A small image flow-matching model, trained from scratch: norm layernorm.
Rows from block 7, named by matrix and row number. Rows with one number belong to one channel. Each number is 500 + 25 x the weight over its row's rms, rounded and kept within 0 to 999. All counts start at 0. Numbers have three digits each. After the name is the row's rms in percent of the matrix's.
# convs0: first 3x3 conv (model.decb.0.1.convs.0.weight, 96x96x3x3), inputs 60-65, a 3x3 kernel for each
# convs1: second 3x3 conv (model.decb.0.1.convs.1.weight, 96x96x3x3, transposed), outputs 60-65, a 3x3 kernel for each
convs0.36 089:511494491520489487507481500511488490499483482491494500523529516502483498508477486503533485521488525482517535475512493471503487517501519525492496490483500503496505
convs1.36 092:491508470498497449501474498474516492510494506554575528520578539510480517508472490455496491496515471506525508512496507540513504551510487497471488492465495490453465
convs0.37 088:504504497500509511493484498504514520496512518492499501475488476492499502484475483473483508488487501526515540505522508498511501515501493522495476546529494528513483
convs1.37 081:497509480479509456486488442483522496435511512449504514453496472497522511454477496464454469511497500490483497480483491517542533519522513534503518515479489534480516
convs0.38 226:500502502489518516490565536499516512501519521490512501533533542520510515508504509483476463462462479491472482488522518473548533478514552515484474542529513519535543
convs1.38 057:453448469496496517495481488520502471528484450502477457470476452467474451478452474482498505494489519480501518496485485509498497501496497461473474474491485493498473
convs0.39 094:484483482503485482506494504502505499483486499487509512470488485477501476490474493512495520471499553504537469511486468487451471488466489490504522489497494491494478
convs1.39 122:510503468514533500506517523522521508544462490498490496504480514549496526499518508490476509464470490485502492530493483529566486511522505510492503532495494496518511
convs0.40 084:461474469525522536524516520481489511499498522490492502528514503530484476502477458535526536496486526476495507519529489501539533484492499473481494468493504465471498
convs1.40 063:477465479461465509491457472522530483493471429530493465499478476508489512531538537463501518469490505506513505528523493501497484488514507526485513511493530506485515
convs0.41 084:482482517495477529492471521509520496529520495544517504497497502497474493534512509470514497450508520462501486497464505548519494520560515482497498504494465508506460
convs1.41 091:499523505481479549508472496504475457487509479500477477517489475498494488514522522526537502493506480487501533529500466466495505499491510477484468507508501534498486
convs0.42 088:488491512511506479483487485479482487490484491505504497480515524459486537510485507509478523540555521468505481598524548454574475442526533495463487554443420478519520
convs1.42 116:489503500486477508498486457512431483503555496516512555500528482519502494512504453464480525514511473474541526492470522509419502501466447456518446517467481543510530
convs0.43 095:474480525476482546493488501494494488484488483488493485503519508463508535463494497484502526492500525501498523471487521471507549462507540459485531476478492484486517
convs1.43 084:485502512472504552473482518531535510507480452499472454449531512519518460465505448487489529505439483526475528490500530494533516464498555496503494472516474476531499
convs0.44 092:492494474463499539486455509518518507506509501522507505494505490474484502470504502520476499504439516506449532513490530497522488515522502500509467481505514474496484
convs1.44 122:512504472489542510459476508479506487494459483547473480482525483483450509498501504526515484478492494538504516461512493485489514536490484500504496510493525469543546
convs0.45 087:487495494470491508512521511501512505503516514498509508499490494497477494494487504491487478521506486508494475502518508474536529501565543505505503511517505522528523
convs1.45 060:481463469504535540492508492508525501467496476491493497507561522503480428505514498499522512470505508482520514493459463542501499522503492470504499515489466547530491
convs0.46 161:514524491513484481474455475501497492488479489496491489476502485510529510520518503484460484526486515529507495499486498490474505489486501499494497491482480499510508
convs1.46 052:518495494543491463506480459543481507480470517522504513493499489534481470529502503493498514496478497539538529498548488514558488450522478546535496548506486518491474
convs0.47 089:497494471509509518493508508503493503525514527496491501519526530500464450547534485503476503487493480495502483492510472499527496479503488528498455513502485490480501
convs1.47 089:474494523544471495534492495494502505518506510462469485518506508492491516513530533532533502468511468504535535492494468547501497508494496490491545580522507501475488
convs0.48 084:477490490471505498505517504499530508509544515498527510436404466480452464482536479474497510525484510535492543466459431507480464540516485478496462530517498506494460
convs1.48 094:524491464506488494534541516512513521472488474471525474532501512531527530500500507455540539495485495536543492444486489499506524507501524487476489517489490533559514
convs0.49 090:504525508479483475484503464507485478501494489497504493512520510511493488502474493524532516477535494474533484476492478502500493527488494486489496534530507492523521
convs1.49 096:517538536487465516489430469502517520506501480529509536508572554454488514468482453531500520523501487484466483471496511513525493552514484510535488461528528496518526
convs0.50 085:502494507486468479528530490494503517491479502504490493494503475504486529497486520521595530506536506518475493543589517492515519525510513464483477501520508472504510
convs1.50 105:495478491484508488517496460516487513496442512489505478498455501532537496511500519484553510468477486505441496483529493486458503500505506513460497506532485554504456
convs0.51 090:521493533535538551521526507496528514497520510500496509455545517481433485510448480520493494509482505486513523532497497536488516544509499519509540510498520531508502
convs1.51 102:525561515507463500477484495484505475498493517501461509526448479554458487514469511529491523465548487495472490537511511474457518527466504536496474480537513483475490
convs0.52 084:532516519514468506462451486487492509478484489477487499507504492496501485506473531488521488474529503482465498542482481545483473558494482484495501488470480508489490
convs1.52 088:529500482524544513496516459483502478506504463516516510488515543514529531520520555474487467520521511516513530501517484498528466526523517469474509444506509511499499
convs0.53 089:495476503503495474494508528473489495481492507487500521481481491503488492538481478503576502467565476468483454533601477509550566510534564477487501509539468519486516
convs1.53 126:469458532515524551520524516501492485513508510543481547539507502526492543529483512443573473529474487509474508477498479497507477459521473517456519506508539468508542
convs0.54 083:484488534501488506500490482501507526507513519481502512484482496498489506523510509499531529505491505490493520507504492503491465488508512511485485543499494501505489
convs1.54 092:517514495511496494465484509481492494476447512486471481509516500522536500514500461446508490473536555476477494490528475519481498518502513498507477516457475481462515
convs0.55 092:495502488506503481511499502500493498511515523501499514510506495520508539509482503517478500532497486537494511519495505530511513513504478506510518541521495518499500
convs1.55 101:528480510528492530531497506463509523475473496531519521472497519491476511486500523519540509528480430541515501468497529506540501486501471495491494493517534498507516
convs0.56 240:476458504498535522516558520504494510496478498507490503501478481511527528491517529486485475492497476481492498500489516504495524499475510523513515499489501521520517
convs1.56 046:512532500526554532477502467494502497504519526501519517462484457482509489490474492529506524480470492488495522511514519463445455469487481507497502515500494525506503
convs0.57 088:475447443513547503444513497499490488523557511510540508465484497504487493515508484489515491474533537476495512493508477497485523488479501488488498492495501503490506
convs1.57 088:464475488460480503473504501496469486522495542496499506506466469533478500475454486495527534461506505493502521529525510466498527507545502531489541510540544485518506
convs0.58 090:539560474506557406448490435510494504504496498499488510511494471511474469504533488488467515495476490477495507529482548499520493496529484479505484489497500508536497
convs1.58 121:542505534515502533507486512509506494481519478542516488498520496516511496487518509499480511542479505487493521484458523517495497532543519495504522479500490470519515
convs0.59 092:523516508502490475484456469503492504485500512494488499547536506516521511502508511471458505532460474497506484509493513533484531477514467505500473511508467546540512
convs1.59 120:554525511489492478513504492495543510459478498483495541501492527538473499520485504507528495462534502521489506500454499481527505499543451431492486506541519483506529
convs0.60 094:465499546507492536500489518471499482486505510499495493490487487493455457502531489517474561506419510521466503521485559494518502487473486463507522480452492525545553
convs1.60 118:491511526457504502471487516519544500472517516465468523474534495509477469539537503466504513527520480474507485483518497466562492487537468534492496556456513503479489
convs0.61 090:497417478458419425502507434522517515510491494514502513508487516492491501528532491510527495497530496492528515523522473506515499502498551495505500518525491492505495
convs1.61 093:526459442474481509505490552504537489474480526483447519494503497477457506542492515524495467496482495504518480469520536459478509477455462486509498533506478523499516
convs0.62 082:506508507523479514461449472480501478447463492476474494511568521511611505500519478523477489513544498470568507507561503512530523505529533491487510485491475501523475
convs1.62 081:491505474510543512487511474477490472486508505494465487473439501473477500485476485513470486556470493512510521510499527489476519516441508507498501491563495497501485
convs0.63 091:466493493483504502512460478529497499522489498493491494511487472506501488508536493485545541504543503521515505511527505499512494492473518502515482516525473517525496
convs1.63 131:503501524479498557485497521542459515500476497495535483485578506473543485472490497531464500500458510493502511487531511498453489500524508501536485508452487488482482
convs0.64 084:522472482496491502491493492520508510507508507509501506486516557505493514492491522461467499482503526504474471464531523463522512475527491545524493566554548516492504
convs1.64 081:526509505519498448480564523525490481479497484479468462456507523501539495475497510524529507489526484494460458521463496527491513475495508504468500469534499481539486
convs0.65 093:488500494493491475530508478497500510501504522497502519483473485499497494520478479491484498515511482514513480523528498533515513492467512512504477505531524486494514
convs1.65 101:504501538513466475496491517471499500514493508461505490580525464480495515486517476457493508488521527520519478454486517478482529465517507522509503406488513495546499
convs0.66 087:515492513473479500480464478503520499527508487505516478529513500531500479508472463516494477509492492500481484479536504464550501470500488499491485500531485498505495
convs1.66 098:486517478512559488485508461500499494472511486487513476465510502471514532550484517527454451568511539442527468489449510479468517501472498499496488481507504526523479
convs0.67 091:468498511500493517475474501506500496497497488491500502507521492542516481531486517448456497492549489514542477512497494493476522459442477533535544469509489462473454
convs1.67 138:490519530472496526485518509504488482545455527535486504483469461477524508457501484527460475510486455497464481504508499532526462516483514514523515496542483501541493
convs0.68 134:527511485537516485501460482509510500501506500496505504518541506508543520477485481501508519502524546504495491497475483496478514464462498501508503473500506459469487
convs1.68 081:479482494521531482517480462517473513523517475471509474526503463533486511476496477554519549501520529464488492514488509481465485494490528508536520519513517523531504
convs0.69 089:492475496526491514517480507485488501495497504488492505504509501470505518472484503506477467533516512528514503486519492509517491453492493476475499469497509496497518
convs1.69 087:491465472525484473500480471529498515476461500466473496507505478503516489443497508496482473524495465522502514473471460506526531495482524504476524458487480494531485
convs0.70 087:508535539497506518515485514525513501516501493515495481500503513493504535461478502529531521505478479514480520525514473520534474478517548493490484494496490482480460
convs1.70 091:463479523481478489463529499495516504467495482511495519484563520464492516492459527479501484518495489464511509507464523526443520497476497488523509527482496538526486
convs0.71 103:507497488499474478516491471491483499491487494504498494497506498518513498489483503500489485494501482470477485465458495465455468450450454478485479514510489496497484
convs1.71 109:543518494524516535529529528482506512451453466481489492494527526501531533506514536505524508481497513483493507512521509529545516523535517491473460469492484477496478
convs0.72 099:510500491523490488520514495487473492487480496486488497517492490530529510508520520501492511477488498500505482517479452494453458523495483528523524507510524519522533
convs1.72 123:492455477484470501463467477487494472470458425473480455471492500468462475481484497532495503518496531525534546488485481522520489489501502476507483490517491486517513
convs0.73 091:484494513474533491503498527483489474467487474481496483520486493503519490509529481520500507500452527478459530500516531488490510500467481484491499493490490511522509
convs1.73 113:511522520485495453486483513516499514512475472492489494479537554514490512495507522483497475509488530540529514493486521506498546518504502452516549512451469498534502
convs0.74 086:523538535546525502507513502515512488491507486496506488486517521483503496494506508502510491477475481516536519475477487488506472485543468465479496494481496489485513
convs1.74 095:488500478487514533453416504495510486518482487475473507497486509498550495472477452481477518561465492496483510505478518508486501509481478472476506497508523502482493
convs0.75 091:505479523466456481504511508497493501486474487501501502469416440483481484513527486531540526490523511487505538495515503509500468523468482473474505493528522490528522
convs1.75 087:469497459528516519489476503524435520509453505488526504511472499483463518526584499538497478465486465488503503494430466526540508512531535462521474479484500494524513
convs0.76 090:512525520522491488492507523497492484497492492490491494540506506514472471511505482481485499498491510521497486537530497521517499509516507501478497522470461522502498
convs1.76 105:516498525487452518508482526504510518471467471485490492516487477512513500506503470484494533504498526514524525480443454497468478490470485496496494495495480505506511
convs0.77 093:496481476492483491529524503508498493513502494513515511509452481495487523478521540515537498533527467499514488496523511489518555492531571502498481494488470502516490
convs1.77 105:502491522498494533497494477515540472499514487531459481520504537494501511503473473522440472527481502512508474522491522502453484468460492509506478531459518515468550
convs0.78 208:547563515526522538502461531487490493489498495496502505512499497477489477495489493526505495520498516515509489503517513501474503509506469485472476490498486494490488
convs1.78 046:492510479520498491481485465490508518490471443486495479475491520485491505491481484534489474504455473534522511531511499545526504509501505541535524510494492497472464
convs0.79 090:512517439509514482482512506483481472490481489482486493519470476512533500481515470566545438534476475536511530487575514524530445558499342514496529494478506530490504
convs1.79 114:483481483568537525493456492512497524513483480523486484545537490517443490523500539521524479513490482490526490510468441533439479524469518521521523553485529504456519
convs0.80 089:489489468546515437541502472509487492503481487497485482535519496551495440516498491479501487512526468489510522523515486493518452486514477419485487485544555491509551
convs1.80 101:494528477519451429495525515467496498508498477540513532490495466525489429527502443525513510515521499515496514498499486500497508495515486455488455452484516485509468
convs0.81 090:488509511499510516503484500484484485493491496496495491523534554491498497508498487543531523476476487483486453524510516494482525505488512529531513480504471467479453
convs1.81 072:515487510506496512504486504492513493507512481557488504516556483515489462466476461546546482486542491502508473516501440519513475478494497466509487496499485493497489
convs0.82 095:534574535503603529509543527507503519481472491501493503486476492481520498468461484480512490465472501455474517488493475492471462513464460509504507532522519498468474
convs1.82 113:445412458440466470500483488515503528463444494484488496470467504516487490529489519507509507501482515518516512503505536522459509508502496465466496516518466537481496
convs0.83 089:510517517487480510504479511488485500499495507495487499479500497475470483509493525534520526495492526500498525518488515485474511490472507480486501462478491500504516
convs1.83 098:506502487500501499466480489531511531495468457505483468495520488510534489514529499478477497465455492488499520477465465459469484497513522504517503499515514510509525
convs0.84 091:528588544491541482515527492490492489495495485492504494515519516501517503510525509517550484497528486498529522485519483499516505499508521494508499526520501521515511
convs1.84 093:475510550487512482507509471458517484495500494514535507529504492496491489485497473479515513538485513529489482483477488505478522504466492516527533486494506478545498
convs0.85 098:464472478478491485499498488498509513497504503502505499500489504497502502507498513486537531523529515514500529503517507495495497515491474502525504470478466484475480
convs1.85 100:468481478511501520499494504474464485465465436493454461478508518532528483505525497470489452471496469487506514452471502486492471507512513508505487525462461516486486
convs0.86 093:523500479497502498446500509502493507507493510505503516491519527520542534504502488494522481513524497522492507528548513487520500447471498517494494531498506486452474
convs1.86 104:497490504490494483487468473482479494500524495531513510494489505518499527468475496497483496503442503480503479494496525462468519454481477502536539511508485514499492
convs0.87 092:519537501499490493492472502514498493489496505505490510496531508504486532503472562528483521516491586533513541505482552547489518524484509513498525483511528531517508
convs1.87 127:503531485496495533462510524476551472488487508495520513497479480471522462520552535521450498490583497488519482484483493498490489492510533517506500455486495485490488
convs0.88 091:487498494508524478520513475511494523505482489523491491535490465528489502513521513504590508549576440496461476493458493521528460495524464514511500498485477476463459
convs1.88 110:513511500517473492467502526518470473520514472496508484520535501515495502478508511512516482526485462496492498513490504532485480487534492507527536545489514458489483
convs0.89 099:529501495513500503494495489500502503546534531514505499475498474467468484491488478512441493477438483502471474487485504492471504531495498479491498477482486507500505
convs1.89 104:462518472489550523469493534506534497513507471513519486534535474503487487513513523514505490493526528475533519550509499517493518480486515512498449497551495497502502