config = dict(
    conditioning='none',
    arch='unet',
    cond_dim=192,
    logit_normal_time=False,
    activation='leaky_relu',
    scale_shift_norm=True,
    init='lecun_normal',
    residual_init='zero_last',
    optimizer='muon',
    lr=0.032,
    momentum=0.95,
    nesterov=False,
    steps=25500,
    batch_size=128,
    lr_schedule='linear',
)
Rows from block 6, named by matrix and row number. Rows with one number belong to one channel. Each number is 128 + 32 x the weight over its row's rms, rounded and kept within 0 to 255. All counts start at 0. Numbers have three digits each. After the name is the row's rms in percent of the matrix's.
# convs0: first 3x3 conv (model.decb.0.0.convs.0.weight, 96x192x3x3), inputs 0-14, a 3x3 kernel for each
# convs1: second 3x3 conv (model.decb.0.0.convs.1.weight, 96x96x3x3, transposed), outputs 0-13, a 3x3 kernel for each
convs0.16 089:125108132135083102080093128113172118150187102088142137166134110135117139119115157142140181147055138142126144105103120158102127091086103095070210109094099130166128132101000155074000130201135120133198183184149143099122107121156138255142108223111106173123060027000132176002151146138087107140143126152163126154102169143138161140138151143143138169139137160114116191081155193103121143143165095181089081155173086
convs0.17 092:188131140182152212111084086144125175124112154106105129162172178126128153113113113119098097125117087144160126108130158070098132120116095220105122175092116164133148180118127175061082160101118092068138168144199107106147143095104104074155103114197086085042109047000142114034110090103115110094104102109093151255054130255108171255106107127087107150091116148166162148161136131192174179150127123158103077137097083
convs0.18 098:179205168169182178153155186135148165185184143170238156140139189170172153152136125114131124099103086115120085160100115141122088167139134132114092144081107181122125167155108022114167045143173106136102064114108114092129154142159113082114102094105131119143170109137132095077172148111143112088138125075130073094125055100154103041102117143101100130103093084152119075084115104101126197110139137114131159053104153
convs0.19 098:168189176080055056104126101136169150128114113157129094103112114118107079158175122106110140135177127145142112152172128135143132178203186174131117151165139146127116127141092141160072116138066158145114114170087129152127206101115179161131205246181136154182089125098090141130159171149167215155101088061108024095119072098099051063137143137152137117154158144136157145110140124111126107085130181094094062068202114
convs0.20 088:111130147115152190148162208094095155091099131129104084109129047099110044121128081164128129142107123117137172100095130114116140117110112120141078203178111180184108138103081118131093085120090143113142165119112158173073139155153044109157000058120170140138132100123153110116123112119121073080108072065157095094134089115116066109057093097046083078041080082180115003197155057209184086106169099145166093171104060
convs0.21 089:109062085092052093186171159237255136084110087097140145093116146090130148105100122168141160124094151137133166076092108075087115108103125050050121092136154161255225134137100123133112089118101137079058143077089138116091096073083122091075156146104099148156081142140125148096220171129112106094071117119101107149073105126106143146104133143122104138135112137101136187102125141196202181151138138098099088141165141
convs0.22 089:149127157112094126096131154158168195134142157096155142091104115109098070146121078110072052103107162140148182204088176161041116219133150120082089255179156224181178134137134023128126098217171146131231073099132108134109180176196180163124184141106077146172115159141046148150077114142250232240168162198175152162134119041113137075138123076153156122106110105161099170181120113251138115099061118178077214156098156
convs0.23 084:134156135170171167095153167128181131189166102255232167145146188145115161151086116140119094137090080097085070105176136135170125173159145098066130058065068017044138206140238183119176176121216181158081170218062121140108096134136124195182123158176191136158203198158185110115100109105115138141119141134081100130097202110097127133104123077095107070077076046100070141132099117093040080100114158041047147118149183
convs0.24 096:130118101102091092091085106084090130096067117126093160165126088132097097126130160077119099037075066070107121102055089112050092090084121130087092080057069129106088090131127086081093120128144121093151081037116124099119142108135079015090123095157147126146153080146133065108103147186044094138114160174150151187116111188164187177087047102087042092114089143133078135114048114168121151132105165199144174148121171
convs0.25 173:136116135182126092155113081097140134104138094138147149136066086138071051125087081161191174183170163126139146114115167104093161106094135113109044150148081108149083110140133130163091078144157126134082122169168100158215122126111096130135100124112155111104192188087133164069176196143167151100159158121017053103048099096087086059135171154177170151173178174180145187172147182124111153169198161231164106220174116
convs0.26 087:223139108125180142083125120062061052152236175112128157118076129120136188121137185198165190233186184162111144094105091114166173128127085107098065061137099176149166124149116064158121052088145223167129101144101138126123164173183079222223066130190220139059129251067116095062108113148127127163111134136130150144096225166111166139158158168196179162181110105112140130127191147181138125187038137117134123099118185
convs0.27 088:190177158136110157108107117085084065122152084071181113145161194090142193022127189106113087104111090043081080168106147110067139088079121153178194186124105176120168098154087071086114090160097129102163128099164090074090070151199140151083157155133212146176187025103210035125075108113049081075075133156051117112094105149107117195090167129099142099101098043091168171124179161103128113170177081140172212203164088
convs0.28 098:124144096134155109106132066171144106150112133161137160183124174166099141113087158160142124168149122182139138105157115128216157116135131124121125150138189167062102151048112101000069157119150075142130073178146045165161129103104113133191118151164135126141181023060146100129184134067072132179111147132114133132150131001113100106138155168064151152068162141144132132087092161122154168138114123174218239130090122
convs0.29 082:158171053198225092143156013095075127133149123134181121055086085043073076035068092142129107103100120100105131117086061126104096125095084060093097073109072050064057091100157132104135104072057056106093164159124212185079113103097110087092137091113166176071215165040180132000117117112122120123146145142091094113097076117080060081122145143121146138103149149087094063081091042067079033155153176127119164082056097
convs0.30 100:123137117147136120182169120119090102136099118156092105154094157142099141104098110134116145101094139082077158120136115100119081130166104144166154114044124213082187149147148124136152135113173136173113074151121058147141117080138090056172145118198116118119160200134114105085216143115094084102191145135106155180102191252092218207109096156123126142126108048172183114083152109084201155144169080073178105155164103
convs0.31 093:156103125116128127136132113147147148109124148145135149079090061128126091091136156118163172255223068141036070087130136137165195168163149134119099162199162142106080093113136095066055144128106174134131107190132155126076144126080156168172151139155116148130045077072111135134114143138255193223051031098171127113104072233195169172106120124113177140129112098111127106148160133125082148136054117223184170153150157
convs0.32 101:108161130204190150116106126067164135135143114138108144099070142146080123137103096143110115158119127131112097174112136170038121134054098079157181140161175153171170118162130198172092164129121066114151071101125128152153082111107109145111084112120115148168177238157111139196127138127081137179067106126181133137146255147130138084150114127158124149156133181135113121156098104130089110078094062040180134081095132
convs0.33 086:209190237170153132139141138160153182113105149140110152139098158150098108149150131077126108195229040177153042119224174138248167134139122144235208092186159092078079136137061137155083129135144164174078129107172175100180141142128153156076170190142188124106112161062108144134215193188171115075081123091110106182095090169090064133040076052120134089184133086116114095124095119069110163091031098113152142079115106
convs0.34 094:155144139195203218174165183158150165133117160171146142111131086095107127132117106105143114151167132093106125246223196160080136143103119014145032068126075082099098054052035000032198173162143163174171180141163189201115188231191220135113195114161160153106177167132192198149132142163120146146093133136135115174129079206136149220142174205148146161147143187172192204229215237164141160102000050087158113101041085
convs0.35 097:054004007084074045108165113161161114099064060111050066141170149132162142145133145148146134126145148155154139134130147079099106112158153176138089149145137107076105167136053142107073204148096150140082120094085179139135130185134138133099176147130076154103043085086099123191102127113130156124153152123149140091155120124178106149122132149139135158151157165108125092121141129123130139083123098110101086069121099
convs0.36 086:135104072218192150113115123033069087134173163093161173119108125165153181103098151119109128107107143130107085175109100208131154097089125138223203133157157084124134071145102083202171114162116098130091149160174188135120152168152158153113120112093123047127181153255161112240062106128098136121128148123109068095096097100068077088138144126172133085146115109127122126144120147153133119101051062140198171130134121
convs0.37 086:056102131074100120061098067153111128151122118160153123171141115140135129142135067142090127116114165163226172148144159149146171155231146140171115104110121154147190085028129139107164147141077093178156134166107216188180140170118136107033157092083128181109113108042110130196126104155167241180211235191117150122172190081133192118079152080130161096134144100124165138155157112123139107100084081131217111110101067
convs0.38 099:069119116141186164093092079103121106138152178161132092106145127145126119126130099138146146148146122149158167116154083125224128139142116127111142158149157100063150130055114101000097157124127148130140133142142113159110107143137119111148103117153130141112171000000145092100143131113127140161119131137121150105182126000134094124105118101113167104098112089107122146107154173150144101153113114182130132111109091
convs0.39 092:127148123116106171192181159155178188102110169094169121119176164123103114134146140133133120133164136153135095101176062080168098118187155141132150063080176113099092104136227178149119123202140110187119158166107082138112209119144163098100182255120108137144097148188086215124124160123110168159057117128137135128140124088156128092143127135119117118120077126136186175124143122110125122125118069075110120151153156
convs1.16 095:147093120105112158097106138143135085126103114163125151125139138142051124111102143114082112212080133179118112098118120125144138087128151128187113118184084155135107159153140149127104146142106103166155124154127077141141162181140189194155160160139122081078132132125106103119146150154158181167113126116144148143110093153111125173165170125099110146154135129100144147153164160151114129
convs1.17 089:097117119125123156144137092128106117123100075070087118083107090132125063149162138114110078106096100090082084093130127146117088131112085153144170154144155169166165164103074141122133097149179116099129128114127115091091110106098097147172153148156114119134099127158110135124138126116111134122146161129090123114088156141095159150147138088177165126136151130120150139059106149124126136
convs1.18 125:121091067144099115159148145142153209055041118132095127133129075157112118110139151163134179164145159077122109106117136086061130080105133120136111092110100129123129165129134152125136145130127102111134163173169155150139089102151085109145115127105128112113142144085142115117138134090117184124146131134106112138105058114134130102137136117154230154133096118135136123159145098150185108
convs1.19 102:125196154123154129109088097149082109114080108120146106209201156105070104106066111089128119123126118164112111136133085128117105153150144128168088100152099141133120073089158113137138100161145129162124128097102124114123121100143126133174112079124074101117106166161129144170101141152165114164144089088124203140109167114083080085108052108114084105131174163159131160091084125125127125
convs1.20 105:154147146167150165149114145127127090108103089159110128153126119155108115135080095112108121103102144089085172106110128125135150085079137150133088142113096141110098072175202130169145136112067152143168165158175126140128098119160137102166159146154090119089115149153078127141151045110178095086142127139141143122142137090158145109170124107186133114161100107089140155102122118133134086
convs1.21 088:178183122161155121181177130106069104118077131136108119047034096130113142152124096164118153071047080092105130127087094112105109090128110130152141143147147163143165066069107084151212099165210139122073139112099123069064119149120106127105146164132109095128121154138124165141151118119150122159150118169113126112096106106109131122129107111104115128145129119093074090118120148086097097
convs1.22 102:099166145097138099124130115141150146052099135091099134088147112168174135118181125143146158164136111125093118136150158115114109175109091166123151170110116127110135146099145244157131067109155185216174217171079123135129153155093119112110161123142116155209163111158144109148145093147147088100150139223111111154151114115091120131097096125161188165127137093157116121102092077213173155
convs1.23 084:099136172124104130128134163078123113128216172160184144110194165128139118124172162123139135143106110120125127089136133135177160154117083136181131158206133125116117092104092163126100143127104076161112166196176127123133133195142127158129136080125071098107110178162098078125115100103104111126119156098118148104190242169168149096159214142142132145148169091155152095123161067150169162
convs1.24 120:165156135131093088147113087142124088147130092136122096098099056113165113134165120132159191088135195132148158129135121146169139105123097088094104113154166116141149109070119133148195151172199100110136086091126122146161168142128168138131159161160079081102130113100182157141119122150139159173078087120146115129122117135158164169171191144126158096083088048103103121106088116122120144
convs1.25 067:133177147184189122171138132093113087141158104116139095164126116213119159125118135094113118125145086113169105111134061043071079041068088191123138155095156123123177110134110166143131145112127124097116118094099132095118121143154108131183152150192121134142105107124156131154138112104150106084099136089100132139137100144116101132122114145090148079086096101127141111107154149123137063
convs1.26 092:132096171108156168113134224143098138102124093142112072156158163151112132092104103136103117124104115102123088143166141124091126124140137108117084118090121134149096151185125128099081119142078118133148102166125122165124177143154104141095129108101114111161098071101140097118142119155135131158115072167082088098105123115167156125116108138154099143112146169149110120137138117072074168
convs1.27 074:130109115150181128115185156138135102150164154126127105079112125176098089137126123106146136195213110120154117169153212127112145178124084107113146181065155155126132093093138113138177146159157154136140147162123136134133070128125125206120125095080099139147115036144134087158127076139122055068094086160114081099099101090136123102193185118132089108150111153193117155155178148095098081
convs1.28 103:119093144123143193075110168129123115185137136140090124114119100171117124153163138135132100073141122101157082124143138099150128114114134115152138024117167097160122140137128140106143109144129160140147173116108142107101148136136136080128163090121130139139121103131118135133139132158110087120123153109115152106099128162087131156179141062088143186090091190145143139161117175144123107
convs1.29 085:141153128120123108123125084127154163109144121086088085141099140136106116134117129199169160173165152161122116110127160090125151102110103119117123124108114124112126065070114032075133095118170108125118074080096117120133104116115151142143161166152128139161112115155103112145079083092110128143120130150164168162185161132160145108150107120158117124164135141115147131091125170080085112
convs1.30 120:101132071084210040123136033112093159117051149115083211089108104110102172113167149155112104159113118115145155104114094124187126137148171116161112159106082099127091147128094111087140156126147142133111129126149121144117151121110111138116112148162132116111125113137108110122097138143104170158107134126145152103173134089147129100098145211140155072101087067073123164156124113092103119
convs1.31 127:141110083142152151147125111156117177124113149110122159121128150054123134125147136127150164132113152214123109109109115120129084070104163127162115113105152123165125047043154116053099186114036066092142162115094080147094124101096150132134128178127145086097155102119119097117121106093139142134163108107120110129120132138132127113134156093122196078131080172111152124111151108169143179
convs1.32 103:112164116103169135135125035094066104073102105090071095124153160133186097100109136133157141175166120120126090129119155108124204079181158133128130144128146118108148111129125112075095106122147105095103088130114123116116141160152107189117091113174151186145172157118146119130129135134145078127136134130122110106121154132102070091125138106153135154131190114129050137154176088153135109
convs1.33 098:157143124096122107073113140137111119144119094161178164120122182111047091210108113124087114152165114161198108178165104098162081048154137126178141063105086149142095181127136112111126178204139132154168102113098124148096058115149136152126133108103144106136161071100151097170121147185137208136121147124147106186166215127126186135108109100158153096107062111108169134118151132072132154
convs1.34 085:138156140155158136114111106145104132137148175100132133095122103106238131147156168124085120086120120106094107119122109124139096114154075120076127193154155141085119105142130101159158148184152117123128172182128073109097151093111138139182141143120114146178176129082153146134121154176138140153150099112159184164141255191132175114132132140109179122098150097142151107114109120111086081
convs1.35 095:112114137138123119113148125140171145149144105111053101096074090111118140135186139155128117121102109078099094151129117124139094073158087134137133123126165110130135148171159089116102090131122117082137130108128132159136110127148067120150099162181144145189113075118111095110126119135096145105122145075059056079129147130106168111157241159085127093085068086135064067107120128170192184
convs1.36 088:121141129162169120131140078110121117068085075108118111135155160129182144170146138080104159092118143083081130140122138083130148088101127161135061181200118187190152094087112112120127118115121124098104112105102103094082087079112152144170130153149109103161129095111121106149112110106126128109129132163130136131148117056126117114119106105147165165150132120103154123051116127091139142
convs1.37 078:121138115125226107127140082139129111137116084171162145103114129150156177139078094125120148130061075124111117105170119106150123108139130114130162133127068168101120100134117144107126106125172111094131125147120125146141051126159147209190135100103126150118148147082188163147170166120111198108122133115145101104081184183091210200124136161097108146082128117136050092122134142144091140
convs1.38 106:153168133114126122150153143136160101128146102116097084124126159084117180125142198124118133181159084144089119133122094180166158129145143112108145190144092129109150118132137130121124119168140125099137151128183133118115142136123127114077116113112104121102074130172129139121129149116139107068113139158087158175114113073105147130023172231148151053207098035153127120071085171096108168
convs1.39 091:170126141151137096124129080139124131107082161133166169094071162108128147135194142076077086102166102127189140158174142162154121150149157143131145112094103136162130148161149132170122100109092152156134147162163136081122133120099174036045184112128092115100126112089167138115161161145140115116113141100119135169129165138143127098151123151157045093130136095130109140133111121124103134